Rows from block 9 of the encoder of a small image autoencoder, named by matrix and row number. Rows with one number within an expert belong to one neuron, the router's apart. Each number is 128 + 24 x the weight over its row's rms, rounded and kept within 0 to 255. All counts start at 0. Numbers have three digits each.
After each expert's rows are labels from the 100 images, of 14976, where the router gives the expert most weight on average: "place" is the part of the image that holds the peak. Only what is clearly more common there than usual is listed. The data: retinal OCT scans (Kermany 2017).
# router: router (encoder.blocks.9.mlp.router.weight, 16x192, trained with AdamW), inputs 0-63
# up: expert up (encoder.blocks.9.mlp.up, 16x384x192), inputs 0-63
# down: expert down (encoder.blocks.9.mlp.down, 16x192x384, transposed), outputs 0-63

# expert 7
router.7:124133087117151175123099104100062176131099125123112128109104127107090168086130155138142080097098130098123122139147152093169162110134113145138100127140144100129080126158101148120137102109115111
up.5:120149125185142141102121141073119116145084138111104139137133159148132119150084119132123108149115103142193112145110137123139108096155159117066149114167126132078137147138091139113137147135145113
down.5:126128114081141159128117133161126117137165146150133147127110085094187124095156085099126134131124107113169069133146144121119130134107156124121115132091125119135099167142125137148114109109137151
up.6:125084113123132192122145161106135144119120143153129116086127111147119111107152127133123150097137099118101129136166137155117173122136160110124142114127153091144131118136137093141128111127070156
down.6:121131153160117132117151127102132096130100148145075100170134121091119141159152111145109187136111143125121105164100127125135109146111117167139130114161083155177157095123139097145120127157136122
place: top centre; top left

# expert 11
router.11:168133096150118161087133096157158137148091108110127125095128099124141129109116146170107129155122078127143144113109155115132148139158116108109135107121104094112091150113127125162160157113133165
up.0:120157121124071123095131162152101106113138149108127129183117102160142124142173164152096091158106135131137111117127112106102128133155096089143091152104143122127082113143151169146154114123128127
down.0:180115133074140102112101132117133154134147108118114124107124125093156126144146137133085105131088138121119115126111143140134103163149176088138123121154159120128139174109135113102142146102127183
up.1:096136124093116160118142124141128132153092130087136134098103163126131131131109138176152131139159127186138124127140145136149099131161122119165125152077105128114102101157116155129137127111109129
down.1:166123152121116128189091155081136115130174144182057101131089117123095090094110133097164101153121157133158150130115115142140171106121087151113122132132180113144137157160117172184148112067118129
place: bottom right

# expert 15
router.15:123130170097118082097165099143110153100124164136147123119134113177097145097148165160158144135140126137124111159075170127127142177140115110128145142152118109119075102160124107100115145155107091
up.0:123152121109146156153133145148091189167121162117138137093128147169173111107139100165118114136129092144111138127127112102066101177141122157154140129106133099089149149129160115171127148145144140
down.0:142141121169113104116117117108136141159098134117118142153141088129105077119163140105214142127128109153148102135123157139131135119027125159133145105120109116121122112169124097115138123087147071
up.1:124145136134159090097107145123107158142094111149146137155169169128120099120099109145125128142109125107089138127111125135130129080139160132137156110101123133139093135132121134142110128126143148
down.1:139140117109128141136145125174127116124139122142116077138136131123148157095114142083144129104125127165124167116137164112123127154194161125094118089163126121124173151097072149148120129121122162
place: top centre

# expert 8
router.8:115142140148092072128094141105126127105102156100105129112142091139134135153170149135154145154114085134164097135083130103169144131113104141161115136112138113114114128124159101099154131148132164
up.5:104126100116146114101114110161140158173105095112082160123142139106079127136133137193102134144126066120120106127131140137137149139138146087128150153110131145128110137127150125132189122143121136
down.5:135119126096150119126131112126119169147154149123132156103108121165117187125131125113097147143145158135127161114129092100145126082069105156128105133117105118167141139035138124168092141111103118
up.6:138137098093143101131117140131150140116140097091091114178097136120128124111163117079143100128101100086144120156128144151147140062109135152134085093125112107108137131178115125134165098109104091
down.6:085184094177138155158101143065131121152144141145124119120122135108091130107135142109110090115143127071098148117106100132087155115083157118137129100166120116121116048153146116120144123136156154
place: bottom right; bottom centre

# expert 14
router.14:156133111157134140123173091152080172126133083137120131133150127118140182125105121141118183080118128155130109161154141089186129177161148104136164133134149158151097109133128118141125130161166139
up.5:165156081156114133117129150131149104104087122123122109151122167094127147154086137127171142114108142165173114143107157160140124116141173100115123203139102154072139097137117133145133135116156142
down.5:133099103125143107113128110110126086123149165119137130178105145140047138095145136150113107128091117069093146135117116095093084117180119141193125122147144118139159204108109128119110072109125127
up.6:155141165136136069130148137117108132096150141084164140113166128154138142147096125131098107144138094136107117156109171071150129174084098116148114137121146150121180135129131122106181117143122138
down.6:118139125148122149133162142149094161151090150143112102153112113098142148142151146117122152136124134119140099110101145116130138154100134150148161137148124109097118120080149092148103133089164139
place: middle left

# expert 10
router.10:162107119096141160105149106121102148119139126120117099117076139134112157150150162098169139137126145141115135124091114167117163153121158128116143143153117091118117142135158096158150117129146102
up.0:153093164124064105138117112139119114177155113170140108137127086149112110153153093145112134122131100071146123167113120114109114129159078114113152150137119082125113130168144100178139088122142115
down.0:130126135173180126114162103129128123074095147058123169112154141119139183150141113117158141129118135117125119058135112135146122122097120154092096119158099130176150104105104090073169144100122128
up.1:118145126107153105158117112127140121103127118135157185141118087096113114119130124131172080107114115138085097104140159155189117085138184128123105085161110100093129133121100149191107101106135135
down.1:155128140160157124124127164122144061120136133113178139114155127136149150148107116111112168101153123115134116112111051094123105139090155135146130092127151135111133163131142082135146139157146088
place: top centre

# expert 4
router.4:160135137162149103139145096126139146093158114157140099115124109167122113106134158141149124143162112128089160124143144128121167120168144108147107166157122151148098122162165112092126130123090118
up.0:120107130189120112133078047146155164153102148101139162091131158150120108116105139080136124137135084155160122108138156136122122133151137086136133145124134138140133139130097153090115091149159127
down.0:125086165158112148135124097104100102161151144135155121150131111157120112139097151109118136134139141152124108112065172123109097147152101130124120137107112133138112117163168102115127113117120127
up.1:111057129148132160109128122138139124123099150149136129162135127155154134116155113140054120136132143081145124119137117144140131088162122138128172094142140111117139110110129162160117131120144115
down.1:131128111165129142112129134145145112121129145150089131129138149131109148150125132138154148123121100124127115115097093138142113139146127115111116169120123170141101090114132158124128115141128089
place: centre

# expert 13
router.13:165130088107114122107148156108101163103109100125119130077134168122103116157169154141134135144158083095136133100147111132151162139145116094157154135131126108093119091153144103115136118120108097
up.5:114136180124173128157126127137138123155119108151140156117110179084149129073158133145126121100099107130083140107136119166104091121139063169111159110144105125131169131164144133104097121117138132
down.5:122118115099124122182127113142074114108150171102135149133127132131137147108119137090065110122121108114088089176130143101171144142165134140177127113096138114141092129114138154131135147153128092
up.6:161119099101129154144136116136097127131142170164097177128136151098118157147107113169102112131144137082132117150163103100130192106127166107135115132161098090135149100125130144154109113098084152
down.6:117116128159139138077095122136144158116153102105112129145148140140114098142153091132145100155130110102123099103121144132101146138078103166091143120130095096133073203130128137129120134170122089
place: top centre

# expert 12
router.12:116112116134159119148159121100093100140157158122133148126129134118133114087111119159140106149164099111109153115117100086138142132134128138153139100118166103089137119115116153107148117148137147
up.5:116122122123174158161154104137080124122120109177159194107138148117129134104100106079125139163152182110115110095152101133132130149130115129147102111149124108115118124159172111166133130142130130
down.5:127112094092123156100113135150161170116104119109136128138109148137122154148128139150144098122121096139129180130121121134130098138091126126122160106165144121130129129090135178105126125162134134
up.6:112186122157135152127125092124114141119087108128157095134139083132127150083172142122102146125163140145123106127125099153114116106108122088143124100144155087140116152139146094115142084106145121
down.6:100154135132116114125130117144148162109131118125167101134148083124117159106173181121143135092147139137096117146129177110107114116125153082117162139142160130153109142132112093127121129178143101
place: top centre; top right

# expert 3
router.3:089181152156164149142141154126143119149112177142098156156134131107185102108148105129106144116149164116146136115127095132084078078094110143130138099161090166140148127103126119125079100086105138
up.5:140158136159130128149126124113119168119108129143152118127118127131101177121137121166077106149135184161118170141123128146136126175123106097132083114150143102132125121123152096118116094127130167
down.5:099170117149131123099142092128121142185149116065110129134142176096135090121112105152183103128151113171121138161143128160131130067127092165153123085121163109160095148111132111152121163128093130
up.6:127181127129078113172140131104112098137120107083139135157120142126117142109107137153060114140125124170119123109112107115128185148148139130152077094108089125113117116080116098099128157122158158
down.6:102071144146121117127116168166138161122168133110129135137129119105139182128183131112145135137146136172147109167152166140065128097107099100142159094186137120151144099128162102113146120100119111
place: top left

# expert 1
router.1:177098126137150103124149152171103118142129111131136126143129105144116160097141133144162160111165087123146075132158111080173154150126099103114159103115117111136120107116148116131183165175116151
up.0:082134143087155170134169134151130119158171126120163148184110132114130126115135136156101153132105114109110101154127143109117107158133131133149132161139100121081117082126151136170113177090126125
down.0:140124162157109106110133173157143152124150137137082165129123062127125146137156125093104099119128102138130184134121152155139153122081061100102122156103134172119158104142155120163122118115144128
up.1:150119103152094094097143172114117127074140109146115154105135078171108142132146094134089137138120129147098104135157119086081158080103077139140120097148129138133111133140157123138119091114132115
down.1:120131112131122142162133105142103131131111139137133112097149166079109134144133128112111130143131127096126176124122181132167144129137156132148104127119116127140126108155132097157086160128101147
place: top right

# expert 0
router.0:120148097128116174137127128158106155097136101116124111165127140113110140158116119111112157149145105105110145142106138144100150114153141140129125156093158109147157153154097149152161119132146128
up.5:157117141156122152124117124121072161137134146137109118128124165105117101127123099137136128178127137110127129130112142079170124130139103188105095159104128154156106171138164118128133139120097115
down.5:097141127097100159157095140114124125143078130146143127115148120153142156120091124138135127156139122130103141121149139126089129120114120065146155112120132107120136087122103134108144137127103136
up.6:115150079176169079095186129143150124132121105131145171123119110106168178119136121091076136145130138093128140135134147109107116126140154122126141108172150106107120142109126142134147104115149138
down.6:118118150108110153120097111089136137140135154115115102112130146110115109117136147120138102108135087191104136115144090128102141114100085163091144135068116169177125159150137108101130131131110118
place: top right; top centre

# expert 9
router.9:114094120137105157142107101143095138097125132130109141149167152148088154130123133159169090119123134153083109153109135125156118170161141140174094138076138131151144090115137141124175126121144122
up.5:148139134111121103121111124158174134089138127151151089137141137123105142128109083119100132122076080108124166187105087119100103161104110131106139131131152164140127155093144094149121121132092096
down.5:118131130120157113179179159115130155140121080104145169127120140135122102161128170129107138121177109099135099171116103135101158114098180054112151129147164140113119126169124142126148149117148123
up.6:132129123163131136132120158103121130089099122153130146146087144135112165144144125143112126139125076127112104137123114153119147165114085086128097096132157137156112134137141093079121103135136166
down.6:147126084102115119140129106159125125147150158121128112117146166135182098135095118131097122163115134111160158109099137147124120116100126142092129167097093100119145204116114171151136166126106094
place: top right; top centre